config.yaml
horizontal_flip: true
depths: [3, 6, 3]
warmup_steps: 2000
Rows from block 9, named by matrix and row number. Each number is 128 + 32 x the weight over its row's rms, rounded and kept within 0 to 255. All counts start at 0. Numbers have three digits each. After the name is the row's rms in percent of the matrix's.
# conv: 3x3 conv, stride 2 (model.blocks.9.conv.weight, 144x96x3x3), inputs 33-43, a 3x3 kernel for each
conv.8 092:118116115131131127133131132127125128130129131135133130119124122122127125132133131128128128128127128127128128127129128135134129133135132151132104143163138093093074048080080125110101104102082129134128131130134137132133141184174187198198188179185147136160196194206167156171133129118150139134145122129
conv.9 100:121124129127120125110110114128126128129129134129132130124134124134125127135139131127128129126127128129129128120126126122132130120133128160181188135130123074071081075116135127083159145119140120118117126123127132119129117095070148138113135117132207188190167164178129106156111107139119123143123119165
conv.10 080:126123126132132128137140138135139134130133131128129128122121118131131132134132131128127128128128128128128129127128121128128123131129131129123109135153152183180152056146171137157167132125122126135133127130132133133139146152177163144167152129112147133146146109102134145153133137124135137129133126125
conv.11 096:126135138131136141114120122113112111123121121136133132137116128129121126125114125129128128129130129128129130125126124129127130122132135130168198063080093034066050069102101095101151078123113128124123140137135130127119128088076122123128110118137154166176148188194115112112128131100137140120144137142
conv.12 084:130125127134138132131134136135136133131130131132130128122123121130129132134133128127127128127127127127127127130131124132132122130127126125118115142155153175171138045090086128119109130120100126133127126128124138134142168163184183156171210177153142125130132105103121116138134141123142143134135131133
conv.13 108:130131135125133136119121126132124126134122129132129132127120122124124123127128133127128129127128128128128128132127124133129128130129124142115116204168148163163133117137151099096120160160172122132133123131135130129135102118090099114088137161128106072101103104106080058133132128136134134131135133129
conv.14 097:133138139114114122132132125118121119126122118125125123124124131124125131121127125129129128129129129129129128131134134122126126120124123177132103154143140078082077104074092164143134154161130127129123130118119131123121163154124158134107138094046113126157128130144131106112128114135133129136123112124
conv.15 104:126132130113121125136131138132138131120129124122131132133131131125131129131124130128127128127125126126126126134139143130133137141133137129123126122130102070071070155166139143153186083096102139134134132135125133128118104122129106140141137165167138146143123114146098131165126110124121116122121105125
conv.16 100:111121124118124118139140137127124126128127129137136132126131131132135134134143136128128127128127127127127126129132129129126129126124122183197177182191173127117121134154174174199169166216229136136133131128132131129128125116128090090098140117150139175160135150136178169189122133118125139125131128122
conv.17 116:139138135131133126130127128127134126128134126130133127122121118122120119127121124129128127129129128128128127127125126125123125125123122124126137136141132138129115167132111097163163156150155132125126135125123128131124137086107111094107073090096123097104132137129110116100129130135121121135122109129
conv.18 092:120120117111116123123132132133136133134138132127134130122124125132134136133134132127127127127127127127127127128120121127117126126120128199180167181142136205189167048094093138116165211185165127133126120128124128136132146145182116127147079096100125101102174182167186172182130137118136140130132129124
conv.19 108:132124126124131126125127125131128133131131133129127130114121130112119134113122130128128129128128128128128128127133126128132124130131124054066071074105137132167198142091063115127101090110176131129126125126118137136127168177127180188142189178131119111113116107115052092124123145102123151102124140089
conv.20 107:139137133139127121129115109128127124127126127127123124140135136140133137142135144127128129127128128127128127127132128127135129132137127129173187110142143097139178168095062195100081184152119125123131115115123133118129082108121088067114053070103160161149150119144155145120126139128119134124128147110
conv.21 108:123123121142125124120127130131125130127128131125120127129114126121116125118117128126127128126127128127128129126124132124128130128127123091143069101129136177175109142097106149099071160113070135131141118126136128119132148124120140092076138094071130132157170154183133141143121149140129138137131143139
conv.22 106:134131131126129131127126120141139137131132130132132131137136145137142140137139137127127128127127128127127129132128128124126128130129130084080118107155164131153153142162176121109140118104108116129124119129127123127123145087050103076099069085136173142156071098107094130110149133129143124135130119134
conv.23 109:134133134131129129125123122130127128131125127128124126120127122123118122125126124127128128128128128128128128131127126133128126131128125108149163074117129076098132065116123087078116111089123127127127128129128130130127142085192137078178123089137110095098074052088174089062117113123119121117116119097
conv.24 094:120120121129127128123124127125128132130136140125130133138141138153149144143146145125125125127126127126126126127126126131125130129125129137116113180169199147156161143132141128183128221243198112115118125129128120127121092087082153133101125127099131152112206196197171156153119116110135115123120120116
conv.25 095:131125136131140129117121127132132140132121127133133136120130128135147140133143139128128129128128128129128128128133125129135131127135123053118104070158090158125099101095098129142183111061113123130132111125132126130131170153122149137100149139119105100111074082118134089109146114136154126129143136131
conv.26 105:121125127110105115129135133131132130127128126124128125119127129124132131132135135129130128129129128129127127132127130132124134127125128175192158201175173167160184081054038122142141123152162134133127132135133128136129145145176100112146105127167124129116149148145186164171117125116136128130137124125
conv.27 093:125130132125123122114120128122131127133126128127126128132135129138125133139128129129129129130129129128128128123124124119122119126126125115126116161174151126128141146169156148120193135163147132120119128129125122119128102100110078101110105127122145152131119127165103082135108126141089108137136112165
conv.28 094:122124126129130132138144139133128128129128129125125126124126134134136136134139136131131130131130129130130129137130130137129135131131139109115097128100111177195171073129130133161185125193224137129132130130133131126128102077133064100120031110098077111086098078074168164185144131127131136134124138116
conv.29 076:126124127127132130131131133131133130133137136130130130119120118132131132134133129128128128128128128128129128130132131131136130132134134129118107141153152183183147041138169135134154135113110126134132125131129136133138136134166164136148176137110156139146154114109125133149133138117139137127134125123
conv.30 111:128127125136132122136128129132133121128134127127127121131131132130128131123120126129127127129128126128128127117121127119124133126126130162121137159137135153124138180159155162184130189166144128124128127122126121130123132095117127088082099076061059102112158167169170146136135125127125116119131115130
conv.31 100:131130126130135129123128132133132134124126128140135136123122121125125123130123122130130130130130130130130131129125126126129125130124127124105077084139123157162137144154149050114117106147137128126136131126135135134134172155146155132119149114074134119142152135129133139139124142119125132111130123114
conv.32 107:123126129139130124130124122130125120126129125125120116139135135133135134134133135129128127130128127128127126120120131122122130133130132151168167150122142134087095180160132166170123111115102128124127129127126116129125098096074094099065081071085116102059120134114132101109123105130113111116127100114
conv.33 103:118112114144144147124124124136129126127126128128128125153146151144149141139143139130129129130130129130130130124126127129127131132126129128095112129108130096121120159144094149130129127108095133132127132131135125132118123105034096079064053096082216197179170177176129125111141147140128131131122130123
conv.34 104:123126133109125123121130132131123131132122132130128134123126130128125131132129134127127128127128129128127128130125124133131130131133125115118116113134082183151089098132099100120115161159166130131130125136136133131135181168122164173133160164144048087100028050138095070080126125131153136137136140135
conv.35 102:131128129135136134129121122132131132132129131131129128128132133119123125120117126130129129129129129129129130123126126127128126129125129124120139130169187179190154165214229145201187158142141133133125126133125132135129137116109177101120156094133105111123105118119136118100129128125125138132124129128
conv.36 092:129137145107127129126133140121130135124125127125137134124145143146155152137145148129128129128128128129128128123127121121123126125127122144146133148150181039035078089155122097085117092122125142139136130143140127143132195154122217174122213170135082111124034094126040058120136113126157108127134132141
conv.37 095:128128124125129130125128129133129131130127129134128133134109111127117117133117120127128128127127128127127127133131125134133125132133125116116120123136145172187171101099147098112098145148099123120127126129126133125122165128104186157128180149108145083095141155142182189173127144133124139118125137118
conv.38 092:128133128117132133129121124130132129125128127128133128128136135124126125123121128127127129126126128126127129130127128126131140125119137012086136132130105140152185090108182155133085161185140115118113124113124123114113141124114149134115139133118112165176112093122060087081090131127128125133113114121
conv.39 103:134130127143136126145131127128126123126126123126123125134123112121126117128126114129129128129129128128128128121122130124123131130127138125156179142116163208159157155171148171180192155110129115121129113132129113119129034052037054036110042056105186155129146095070136135110118116120119118134119112143
conv.40 106:127126119130129128122124124127133129125133127137136131123117124115118121124115119130129130130130130130130130132131126124122128126128126146116137121143155138104115161151124100120094131153168134131129137129124125123122172129101147121098147130106077113071082136043050075076124131144109136126111127134
conv.41 107:121119119135130130128139127121121121118118119126128126117124119120125123128128126127127125125125125125126125134125127132132132128129131126117131166126112064080079127109129127163183084108075136131121143134144124132118158173190139138163084062088103119147175152138140148157141116131145121115123105112
conv.42 110:132130139108123125121131140126135143132131134134138141124146139135153148132152141128128128127128127128128127130128122128126129124126122118121101134121072090080078184117072123070100080050051133122121122122122135124121178165143176169122167152129084085123040098130082102133123113129138118129131135117
conv.43 110:123119118135136133135132129136132133130131133126131130140136137138136138130132138129128128129128128129128128132131130132125131132125134059071083107116118093104108152159141096118129105095104135131127137135131134128125058038073092091110066096113139125119145125140179165160126123126121127127122128112
conv.44 091:130128127127118132134131121125131130123131128122128126113112118107107117110111119127128128129129129128128128120132127126130127122128127124111091115155151169174214188091043154183071109137146133124130135126124125119127138130066152121092171114061145191207165156174131128135128149142133145124122154122
conv.45 085:120129138124124126125135134113130134117117119127134133133146134138135112123126116127126127128127128128127129124125134122126126118120123042142108093133141161178140138155168133137184113158176124130133133134128124121128076167121089166092127175129146146167067131088116141156140134152133123156128139149
conv.46 109:134133129139135135131135138140138138133134132130136133140135135130134131135137129129128127128127127128127127140138136131123126133121130068081097083069096148160181098080105086086090103090113133131132143134131128127123115055060136108095139133147163147153172175167178188180124128126119134123122124112
conv.47 088:125125125127123129127124124132128132128127129133128130112112122115116128117119126128128128127127127127127126133131125132133125131133127091101129114132125115140173102116096122179102075100150128125131124127127131129133190175149179147147193126104129132167135142161150174178150133145154128149147134149
conv.48 084:134125129132134132120121130126133133131121131128125128121123120127126124134133128127129129128129129129129129126125124136129126132125121128144160116146171174188137074143128142152183118116127124126122125131128130127134136092049123144114192163128164140143091097106076099160135110120129121129130125131
conv.49 099:115124129115124129120119122127123122127125124125124125114126126121126129123128125128128128128128128128128130135128132124121136133123132093208187105116182132179130116160181137144140086145133131126128127113133129119134141190173139160143129123095118130115102087129136146115119121116122121129119116123
conv.50 095:117122121116121125136140140118115118125122121132127123127130135125130129130135132128129128128128128128128128134135137134129131132130129187221195110107122117123134140137137129129144131209206131132125131128129132130129144151145112124117142121146146149133137145151135115118128130138138128133140109146
conv.51 089:128107116135126135142131120128125130124126128126125132131122126126117130131120126127127128127128128127128127128124129125131129131133130174131151200150120135105088159135090146122093151132133124126131115136125126130131160151106178153111174130069165093083083097070153164133143137121137137133135137133
conv.52 115:128132136117124125123125127120122116129132126124127128123121126127127133129130131128128129129128128129129128126129131128130128125123126152162191090157146163157145114084091126136089167196149128131129127127124132130131160190211152152195104096109141156161166156139135140131121122119130132126140123130
conv.53 098:143133137114121128130128125128134140126128130126126128130132126131126117125134125128127127128128128128127128135131135123123126130130133168132128178147125124117118165164152197149188085116126129122118127127125136127125134156119118155130110172164091106098122121107144149133138140126136144120116160115
conv.54 076:129126127127128123133132133128128136134134139127124126127127123133133127136134131128128128128129129128129129130128128134137130130132124149101087134151146165166139081170140171148131170143107125133133121133134130135137149145176142105147143107123130110126142098100180159175133137139140134137126128130
conv.55 094:135131129145136138142144136138131129131134132126129123144134138145142133145134140131131128131131129131130129135124130137124129128122132097109115094069107149161151119104094109127140071070115133123117134123129131127128121124157052077076063096129139150125151161159180191171130117115129124113127129120
conv.56 100:130127128118130126122123119125129126131131127124125125125135127128128128131134130129129128129128128128128128125126123122120117124121123113113134117143167075081116160143190149185187150157131134128127127127124129126131138124124147124118183157099161181101110136090136126126118125142137117131152123145
conv.57 118:129129129126129123134129124136132137135134132131129129134129131131128126126126126128128128128128128127127128131123129128123128126124126103076074112083113083111098136153154169176170213201186128129126131132130133137128114117166148112142105084085201179153121129129158153155130130132132134124130141124
conv.58 118:135142137125123121128125128125127130129130132125126126129126124129126125130127127129129129130129129129129129130132132135135134133135132122113099103118130122130135158153136109144129194184170124135127129128121132135127131159142135128127092076091150145153094108131137146137119131132123133129119130133
conv.59 109:135135130132131121128126126129126124124128125123125122140132135138131136144138144128127127127126126127126126124123133127126134135130135146148157167133167153155200072121132067109126119086130123126130114126125118128126120050131102047158061070171160100070159134099148117092127141125117118127115134114
conv.60 101:126122120133123128112120109126126124131128126127125126136125140129126138129122140128129130129130130129129129123134130125136129125137128154098042136206117133182147189118070173076035168124082129127139133126136138132136085104125087108157077086149117125159178183161132167127150151132143144127150150118
conv.61 104:125126126112117125130128137124129125126126127123125128125132139128124130121122128126126127125126127127126127122124129131129128126127126155133157090083057255246209119136122071056076151131120136140133132128132127128128062037078143173174190209177135144173095066164086095165110118105123108123124119127
conv.62 090:116121113137128124127126128126130128129132133132131136138131142138140142128140146125127128127128129127129128128133123135134125125132127135124071086128083193228113154092156156127138175138087129135140126138130126126128098097121031065123048104140111159140190175198184206187115147119124140121128147141
conv.63 100:125130127139136136129132130125130123124130127123121119135146139139141138134139139127127127127127127126127127128122119129128121138139121172108099158168140147101104066096140081116116135125173131132134135133123141133136098138151117127173132128148103098087051111108110066057114141111122148110122137096
conv.64 102:122121118127124129118119124131132135127130129141136137124120123115119117121123120130130130131131131131131130133129128127128129129131123133178141148173194162123180156135127107106110171151119125129131126123134127124127193164139171149121187161127104060087145118084153166143134149143128142137122144143
conv.65 077:128124128136132134129129131125125130121131141123129136124127122130133126139136133129130130129130130128129129123124124124129126126129128122115090114143151145170137089194197146137153157146144126125125113121127127119129113118169120111139133147121125126145145107130097141117127122112130119124134122127
conv.66 099:139132132132127129128130130130129130128130131126127127124123123130128129127127125129128128128128128129128128130132124128126123128124126111099143125135168153163159075126126085115043153149152134132126126132125128132129179102113205136127208156113153120147161122112106082106124109129127113129116108128
conv.67 106:123125125125127127128123129129131131129128130125126132132132135143140140139141134126127127128128128127128128119122121128126126134125134143135142195165191165188171129185179142221191168148187119126126126127120128133126039059051144128128157151104076106114167167165074104130134120120142132140142114127
conv.68 097:122129127126124125135130126123125122125128121133129124124130123134135130130137131129128129128128128129128129133130123126127121135134124161137163218170159080089067069170167117157155111117111124129131128127126132130131169174136144168188081096153123145151101089134149143174132129146126129139137127124
conv.69 081:129123126134137132131133135134136132130132134131130128121122120131129132135132128127128127127127128127128128129132124131133123129127129124119116140155155177176141043098100131123114132119101126133130127128125138134143162159178180154166205174146146129133134103096125121140135143124142143134135132132
conv.70 100:138124128116125123126128124126128127128133131126127126121134137120134138120131128127127128127127127127127128134128132122127126124125126132057044110091079201133069146176140091095113113139123129134141129131129134141139150185179137147160151165163095059068069071108090098170140114134127131140129139132
conv.71 101:126129127125127125126124127135127131131121127136128128127124124126125123130126126128128128127128128128127127134126122137123127134121125144139127147178127180186145089078172073056062144089119119130126124130133130129132039070103089145154135164147097113126163173160191167163135136133128133133134129134
conv.72 125:132131129126124125132129129128131131135140141133127131128128129132134134130135133127127128128127128128127127131127132132132133133133131107114081152144126149174158156142137127126119169158136124126124123127125129132134081099116090096086069113054138139127171165184152142135121132126121133128126135128
conv.73 100:125123115131139130120119120127127128132127128124123119128128130128122121132123123129128128129129129128128129129130133122121124127125124150123185059129148185212246143115131057064100105105108132126126136127126132125130155148137154122100175133070146175157105100097109096097138122147139114128130125115
conv.74 096:133131135128126125131132132130125129129126132129122131131138133133137133135138130127128128127128127127127127128132126131129128132134134141130086117160150213198221120110098188138102169176150120136131122130130127128133094113124078091150086110166147124065150135110177119110130138133127130127122135133
conv.75 114:127129133135131131133132126127130128128127126119123122130133138125127134123126124127127127127127127127127127125125125129128126127127126177133148206196192146105129183198208148167158176157160126128127126130128127127132027000017091122120089100106145122127119122148103078118143121134138134135170120152
conv.76 100:131126125129129129129131135134133130129131129134134128128128125132132134132135130128129129128128129129129129135134129130128126131131127143150079107162149165166151066094128133091101161176145129131133142128125137132120170172143168152139211158125084125130114126115149155172133135133132128133131123137
conv.77 083:130124126134138132130132134134137133130132134131129130121122121130129132133132129128128129128127128128128129130131124132133125129125129126120116142157155177176140051088080133123106132122102125133129127128124137133142162159178177153167204176148147131133133103094123115136135141125142142134136130133
conv.78 097:131128128133130132119120122131127126134124125133126128121125119119127118125128123127128128127128127127128128129129126131129126128130125086086111104104103124159168108108091119101184091072148127125126130133125129131127108166174100162166080170171093083147123157136089052078116111114118131119114124117
conv.79 105:132131125139134130126125126135128123123125126132132127138127136132127130136137135130127127128127127128127128119123135125128135134130140140114090098085076120144178139159137120154122084087116119133136121127133118126138168139095169140137176169183123103114065048078124088100133142107117131088105142126
conv.80 110:128132122132136142116110125122123128126131135126130132118133132114128127116128132126127127127127126127127128127125136123128132127126130098115119158168112160094067145141087102115149173155158128123129129126124137134137071101140089120135106141151129117099123097065137121089129131143118145139121133139
conv.81 103:124121117132139141133127127138135133128132127125130133124136122125134120126125121127126128127126127127127129125122127120121132123123140046067105126099106134147189040087147098136060103105139125134132134125136133131131130137156150136139192158117159122119128098084121119111112116130113119125113118114
conv.82 103:128128124123126135140140132127126128126121119126126128129133128138128128132130123128128127129128129129129128128132135125129130125126132206172151150117123036071080098121120102096069093082072129126120129123118134127118105116144116131144105101112123129128098109119157133145111117136117120140108107131
conv.83 078:130125127137140135130132137134135134131133136133131128120123119130130133134132130128127128128127128127127129128133127132133125132128129125117114140154156179178142034115131134124134137115107125133132126128127139135143155152181174147165201171149149132132146108102121122141134143126143144137136131134
conv.84 117:133134134132131128131128129129133125131132128135135127124120120121118121123117120128127127128128127128128126123129133125126130125131128140127136138125127124107127190152114081156161146143154128131129129131129123126123145105124122100109073092085144120117113142117097092091124119129115121131121106134
conv.85 081:128127125134135129125127132133135135129129133128130129118124125126127128135130129128128129128128129128128129127128125129133130124124129125112106125149148147156123043144203098109136113082098126133128127129123139135141142148157146107139159112112125105113157122100136116146134132116143139126134127125
conv.86 097:123124126134129138126126119135140136124130127127133123128128131127137127130128128128129128128128128128129129121123127131119132122121126156114124103096094094122087085072087114087132111104074131132124134120117115127112167160187138134170052101146164125144152153177102067069135155136134140136145147142
conv.87 094:123118130134119123132132135111137129124134120119133115125143130130131126130128122129129129128128129129128128114121128126125125122123127133192140056128118154138091149129128083102129136107144129126130128131140117130131144130144124108141116105126088150133085129140094157173131147136136125120130144102
conv.88 101:116125123111124121118107115131130133126126128130131133121125125130133131128136135128127128127127128128129129131128132124122133128117130085157167069137112115144151139176179093120148142125116128134126125108129123117132135158134133141127126123105091087112080101149088124105105138121107125132095123130
conv.89 101:123118115134131138123126128125126128127131136131133137124127133132128141121127136127127127128127127127127127123128125131128131127126131145140136139138135140137146135083084204213137166203200119125127121128131117125126066040064042069078044060053107132127197195216129154127117114110117114113115124113
conv.90 098:134131133117121122141147138127122126126123122126123125133132131129127128134134132129129129130130129129129128135129129135130132128136137101092082136148129146168141099158246163167140131157160128130127124126127126130127114133134101132119094095147129149130166121090101119133124125118133141127125128133
conv.91 101:131124120138135132120124132136135132130125129129130134124125122120119119134125127128128128128127128128127128130135133123126132134134135157136150153168151090123163094101152090101104087067111132129125139137131130125123124127123148139110155153155126123130108119104126136164126131143114121138106119135
conv.92 107:132124130134130131125120115129129131125124128130127134123119123121119127125127127127128128128128128128128127136130128130131128132131127105105148095131180100095127100094057107100052083077100127128136123131135129131139175171143162153160160145144148127131102096100106078079138128149138121148141126146
conv.93 099:133133131124126131131111110127127133117125125128133127125130132127133130131133130126126127126126126126127127123122125132137134125129134044096143074095123119171184152174153152117143136148132137127126125131138120124116140114070141108104118074110179185172139109117112164109126124126131138132131122117
conv.94 108:133128131139137139139147143128123124126122124122122122132130129121116118125113115130130128130130129130130129126129129131129133132135137134122096121105078094124115149178190121116114076049083133129128133136138133131125166142131120125099110116099120118125172161145152141158153121123137120127128125123
conv.95 094:123117111128136134131124122126126125134132129126128124114123113113114120115125112125127127126126128125127128126125125123131124123131125130178180088118089141113160183109102162167142142196112123124125121130121130119122073119096102134138129133127139097102130114126173137117118103131110116113129117133
conv.96 093:122112121129128131130135135131126120133132132134127129132127135131125141126119132127126127127127127126125126128128134129127132134126131193100117148136138175147102140154179141160161123132172121121124134146127126125126122084151144096151153104107121093096170158129160148128139116100142139116135133101
conv.97 096:117126122133126132121124130131133133136139135130133132137130127138141136129137129125125127127127128127127127119127125125129122124129119126105109079089123089155121155126132152119163159193149128124130126133134112138131013044117039026123056051113182111089107079130119159102123134142103125122119133128
conv.98 097:134134131129127125124124128128130132127131133131132131125131137131137141128136140127128128129129129128129129123130124125129122124132127181106116165127095174217188130188178151215219145134184128127130125129128130128134080104130099119139108125113178152148154126142108137102151138140138143133132142133
conv.99 101:132135135135119126146136126128122122124122125129122128139137123134135135134127127126127127126127126126127127131117124136123125136129124145115108128107147129069070125103093123102096090094113122116135127136130130124134110129140124143162117127144152098093074078046074080058151118136138116153135121146
conv.100 080:127122127135138132131135139135136135131136138132132131120120117131133134134133131126127128127127128127127129130130125132133127133129133125115113140152155173177146041131156131126149139111116123133129126128127137134142147150182169144168198162143146127131153111104127136146132140121142142132136131131
conv.101 091:122130137127125120128136132118128128122121119125133132138140134124120109119130113129128128129129129129129131123134130125131133121119126114136110103095151186152127117160199101130120102068110126140134128137140122125134040079165097097123150112164153169159076105053111134136111128140092139136104138142
conv.102 096:121122131114124126126123127126122128123125128138138146122123120127136134126134137129128129128128129129128129137133131129127129134131133133089098125106132142130158057105070082090096207244138127134130121122139126131133211219190204188175192161163116086122070103161089166141115113113126114114121103113
conv.103 097:134131129140139133136128115121117120133125127127123127147139118145130132139135136127129128128128130127128128123121121128128132125128125210161140151122114093099094145074119203165126207181140118113125125132117130136135054117125060124143058132143138100061132096021126096045124123126128132126118131135
conv.104 096:130133131124129135135129123125131129127131128133136130126128136123124127115127124126127127126126126127128127133127128130133129123123129000041089103112126110139093055099118116151114141163136136135121120118129119115111113141163147149162135124142167165174136119138116147107111124125140119120116107109
conv.105 121:131130129131129126125131135130129131129129133130129129124132126128136134123134132129129130129129129129129129125133132127131128129132131173130099113095111184179162108177152189164161134147104126131130125126129132132141109085138120100134110095129151146168157129141148152164122140133124136141128130141
conv.106 084:128124126132136130130132134134136131130131133131128128121122121130129131132131128127127128127127127127128128130130124131132123129126128124120116140157154178176140065090077132125099131127103126133129127128125137133142164161177178155165203176145147132134131103095126116138134141123141143132136131131
conv.107 090:129123126132136130130132133132135131128130132129128128122123122129128130131131126128127128128127128128128128130131123132132124129125128125120117141156153174172138084081062130122086129126099126133128128128124137132140167163175180157165204178147144132132129104096126112134135141124142142133136130132
conv.108 114:137142140128124130130141138135135135125129125131128131122123128119120135121129135128127128127128128128128128130128131122122121126129124134131129188204182108121110097135161078114102050130152129134129121129129127132129190150158160131150088090108138146152148138125143158172152106138121123123136126132
conv.109 077:127123127133134131131134137133134134131133137129130130122123119129131132134134132127127128127127127127128128126127123129128124127125128123110109132143151172174146039135165137132158144117119123132130124128127137135142141142176165131162195150136141121128154113107119137148131140125138139134132130132
conv.110 111:134132130128131128124129140122124125129130133127128131120127121126132129126133127127128128127127128127128129129128127123131126125127124191161136143134133168134105112127112148145135124111096124125125124119121132128131072121167086160178095152184146132140159135136125090092119117140124130148125126149
conv.111 108:129127126127131132123122120130128127132125127131128129126129132127129131132134128127128128127128128128128128127128126129128125128132124108139127122115104129167136082154179111111168121120115125126131130137130131131132065114124065119146080128144143175202067089091112078088113111110118108120124110107
conv.112 104:128124123124114118129125122127123125127121125122123126122140140126136138130140139127128128127128128128128128125128124131134125125136124109111094132119135063096138165125112148190126155136174127120119130130123132126138145170167160184169167170155075114098068115129127116137115113110121138117123130107
conv.113 103:127134129126130122128121123126127121122122120126126122129137132118126126111117119129127128129129128129128128114123128122124130128125131139115116082085062143173205170141142147173135188154177131134134137128130128129123125080115132076046114072039112117109121114098121104107129113126123124126134123136
conv.114 108:128129131126122124130132138135134135131133133129131129128128128129128126126122121127126127126126126126126126124130128128129127129123130157133133122120147172183147110158170098126161175149152126125126141135133141136132125098112179142113203172137166171179118143159154179190120127127115129137117118132
conv.115 103:122117113118112117137139131133134128133137135126130127123135132133135132123129119128129129128128128127127127122123123124120127126118122086096130103083085124134152066076057134140106171162173129129125128131126121134121127092152065060104074039048113123107142129133193179174129120137135129133139135130
conv.116 105:112124134108122116124121123126128128129124124127124126122127124126123122129125122127128127126127127128128129123126129129130127125137126175133180134095127134128186123108145099163150102086114122120126128128139130120139145104076176154131182152123125133151120163152146145152129122117139125128157127142
conv.117 100:129133136115119127123129129125126126128125122125125128131139144131136137137143133128128128129128129128128128131133132127128128127129127150165136081102081132158101120112125163157132189197166132128128130128124132128130101143120103130122129123099124158177074158193174136115098139136113138126123136127
conv.118 100:128133135131131127120127130116113113130126125126124126129129133136130127140120133128128128129129129128129128125130120126131124128134136153172146066123110034079098137150207137155179123168172124126128130128134121122121115092088121064066110086117175178181087115143130124103109116096117128128126120132
conv.119 108:140136139126128129130133128130129129128129127123130130125122115126135125126123126129129128128128128128128128133132127131131128129127131144181170137111110125125122059062059095099106064054049128121123130120122130125125106096102112133130144162168140155152186180178155151154131126120137136130142128119
conv.120 111:123123126125129124125128128125127123127128131122123125125128129128128129130132127127127127127127127127127128129131128127128120127127127085086095152172138097096079121087069148136118135119123125128129127126125131130132157122130141114131162130139176197192140145148111101116128129123136132131113123114
conv.121 103:129135137117121121125122126121125123135132126125127122138137142140131132137130126130129128129129129128129129123129132119124124121125124118094093097132125166182193168135145150163137100114100132132123132122121129120122124124123126090069117082073120139147112147150142140156136131128134115113132122117
conv.122 087:133126117120117121123129127128127127128130128130131126120109111123123115130124112128128129128128129128128128128132123134130121131133122161151139159175173179191150211220199151175169173168141131127132130135129126132129136103128207077110248138089158154170152120131179151169122125117116126118109131124
conv.123 102:139143138127128121129124127128131137130132133130129130130117126136128129135125129128130130129129130129129129127124129133125131138128124086125124097109143171172160124125144086096094149172131121125125121114126123125130144123098097080079057056066124118122124133150147154120115158137119141138125144144
conv.124 107:122125117131125125114122126128125132128125130127122130129129126131124128124122130127128129127128129127128128128127127126130130128129128086094058133136176167182181163127107111104109139129126124118132121122134117120131136141169149136155157151151182181172142111106124129109128136152135138159133139149
conv.125 106:132130135151148133132124136137132129128124126136127128133119125125121126131122124129128128129128128129128129125121133126130133138126133138173149123111124193168158122149114117131125112121149132130126124127127111127134100070112082067114054044129140136156155118108109090095129122120114103103115106110
conv.126 098:135128137127122127126130133125123124128125126127125125133132140134131136138133137128128129129129129128128128126134128129129124131131129178220187200218179088104095103101093135185173052126109124128128127125124129130130131134138076077105031047091076105139182138134102090106137109124121109122130109125
conv.127 102:124129131124128124132126122126127126132131125119119120120125126127119125126122125129128127129128128128128128129133132120128127124127127115096092065059080075054060059091106197157172182179161127119119123120115128120118104077098081076057143103077130123125088078084117138121131113129118109116110108104
conv.128 083:127123126134137131131133135134137133129133135131129129120121119130128132135133130127127128127127127127127128130131124132132125127125130126119117141157155176175141046094092130123112131120104125134129127128125138134142165163179181156169208178149144129132135104094124121138135143124143144133136132132
conv.129 101:135137137122126130130135132130129128131136133137142138135136120136143129138132124128128128127127127127127126141141140129130130134127137088081113099140081037026010096149134135156173071093118125132125130124121134136125092088105131153164183188206140160183186178188140131163146118134131118137131111123
conv.130 101:131134124112119116132122119127130134122119120122128128131132134132134122134150133128128127129127128129128128130132137123126134122123135122172146165165164096097080119136161123110172143145149131122125131131116127130119121132126121135124152150161115126122087111115081075126126128123116113100121107099
conv.131 097:123124123126130127122125129119123124129129130137136134125129130128131133130133131128128128128128128128128128126129123129133127127130129152178144131116122130172122100075054141129129136161140129130128125130128136130132133123174102113157138139183179172148170173180162151180119135112135134127134132123
conv.132 095:124128127141139133135124137128121124129131135128119127128115120118116111130121119131131130131131131130131131128117132127130139127132142119088158100038082165057146126145137082118115112086116123126121110117118107118130172119087154116094122083067120172170106114102141133135122126118110116124101107140
conv.133 091:108110112127123124122122119134134127137139137131131128119126117123133127121131121128128128128128128128128128127122119132120125128116119135126154104080105194214183114071104148186165136162183121119126131134135121130123129139160029088119048073108115103089179189196166157149143112117149115124136124122
conv.134 097:132126122149143144142138136135131128130130130125125121145141141132133132130129134131130130131130129131130129139135128135127130129128133063076096078099135153173182180154127126145141118084104134128122139125129135127127057047012074102075101163146195184159172169168158161155141119119128124122124120108
conv.135 092:129124127132136131130132133132135131128130132130128128122123122129128130131131126128128128128127128128128129131131124132132124129125129126121118140155153173169136084079060129121086128125100127133127128129123137133140169164177181158167205179150143131131128105098126112133135141125142142134136131133
conv.136 091:131121123121130137130127129126128131129128125125127129117126120129130120123125124128128128128128129128128128132132129127127123127128128206134106146166166176143125087114111089061152077068069131129133132128133134126128134177120134164127105124128143139127076122144099169171129133134145132133131120135
conv.137 102:132127128136128122138127128126128133124127131124122129117126123121121129125131129128128129128129129128128128126131126122128126122127129055122116117119098084150243170152054156186149110165154128123132118122120126122129143148106125104130110089147146091099144136081142094098129142119125144123115145126
conv.138 093:126139130132128129113117123125132131125133130127129132125121133118123122117123121126128128129129130129129129119133124122133124120134124109095086110204134115212162213143120169108115097110103132125135125125126122129132086144155090122142080139178125158100153173186092126109148156132131148143130166159
conv.139 110:122122128129127129119120122127129126131131132122124123140145137146154144142144141126127127127127128127127127125125122132125131124114121222209197192169180125120124052028085177167128085148115115128123128127127114132119053060104124150175140141164035090096177161150140135138132114116134113125138124127
conv.140 106:131132131118135130124129130131133134129128131130124128128127126128126127133131128127128128127128128127128128127126122130125121130122121111124162184145125132137143110101092052073122127058076131137133126138136127134135101088091126151147198209202109090143149147181146144180124118121127115107132124112
conv.141 110:127128129120118118119113124127127136129127133127128132127129126121125125120125124127127128127127127127127128127126135125127131132126133102113054131131066120149128123111079075096083074161088128126127129130121123128141105104146143134150154156154138134094062098063096087128132126137119133135124121127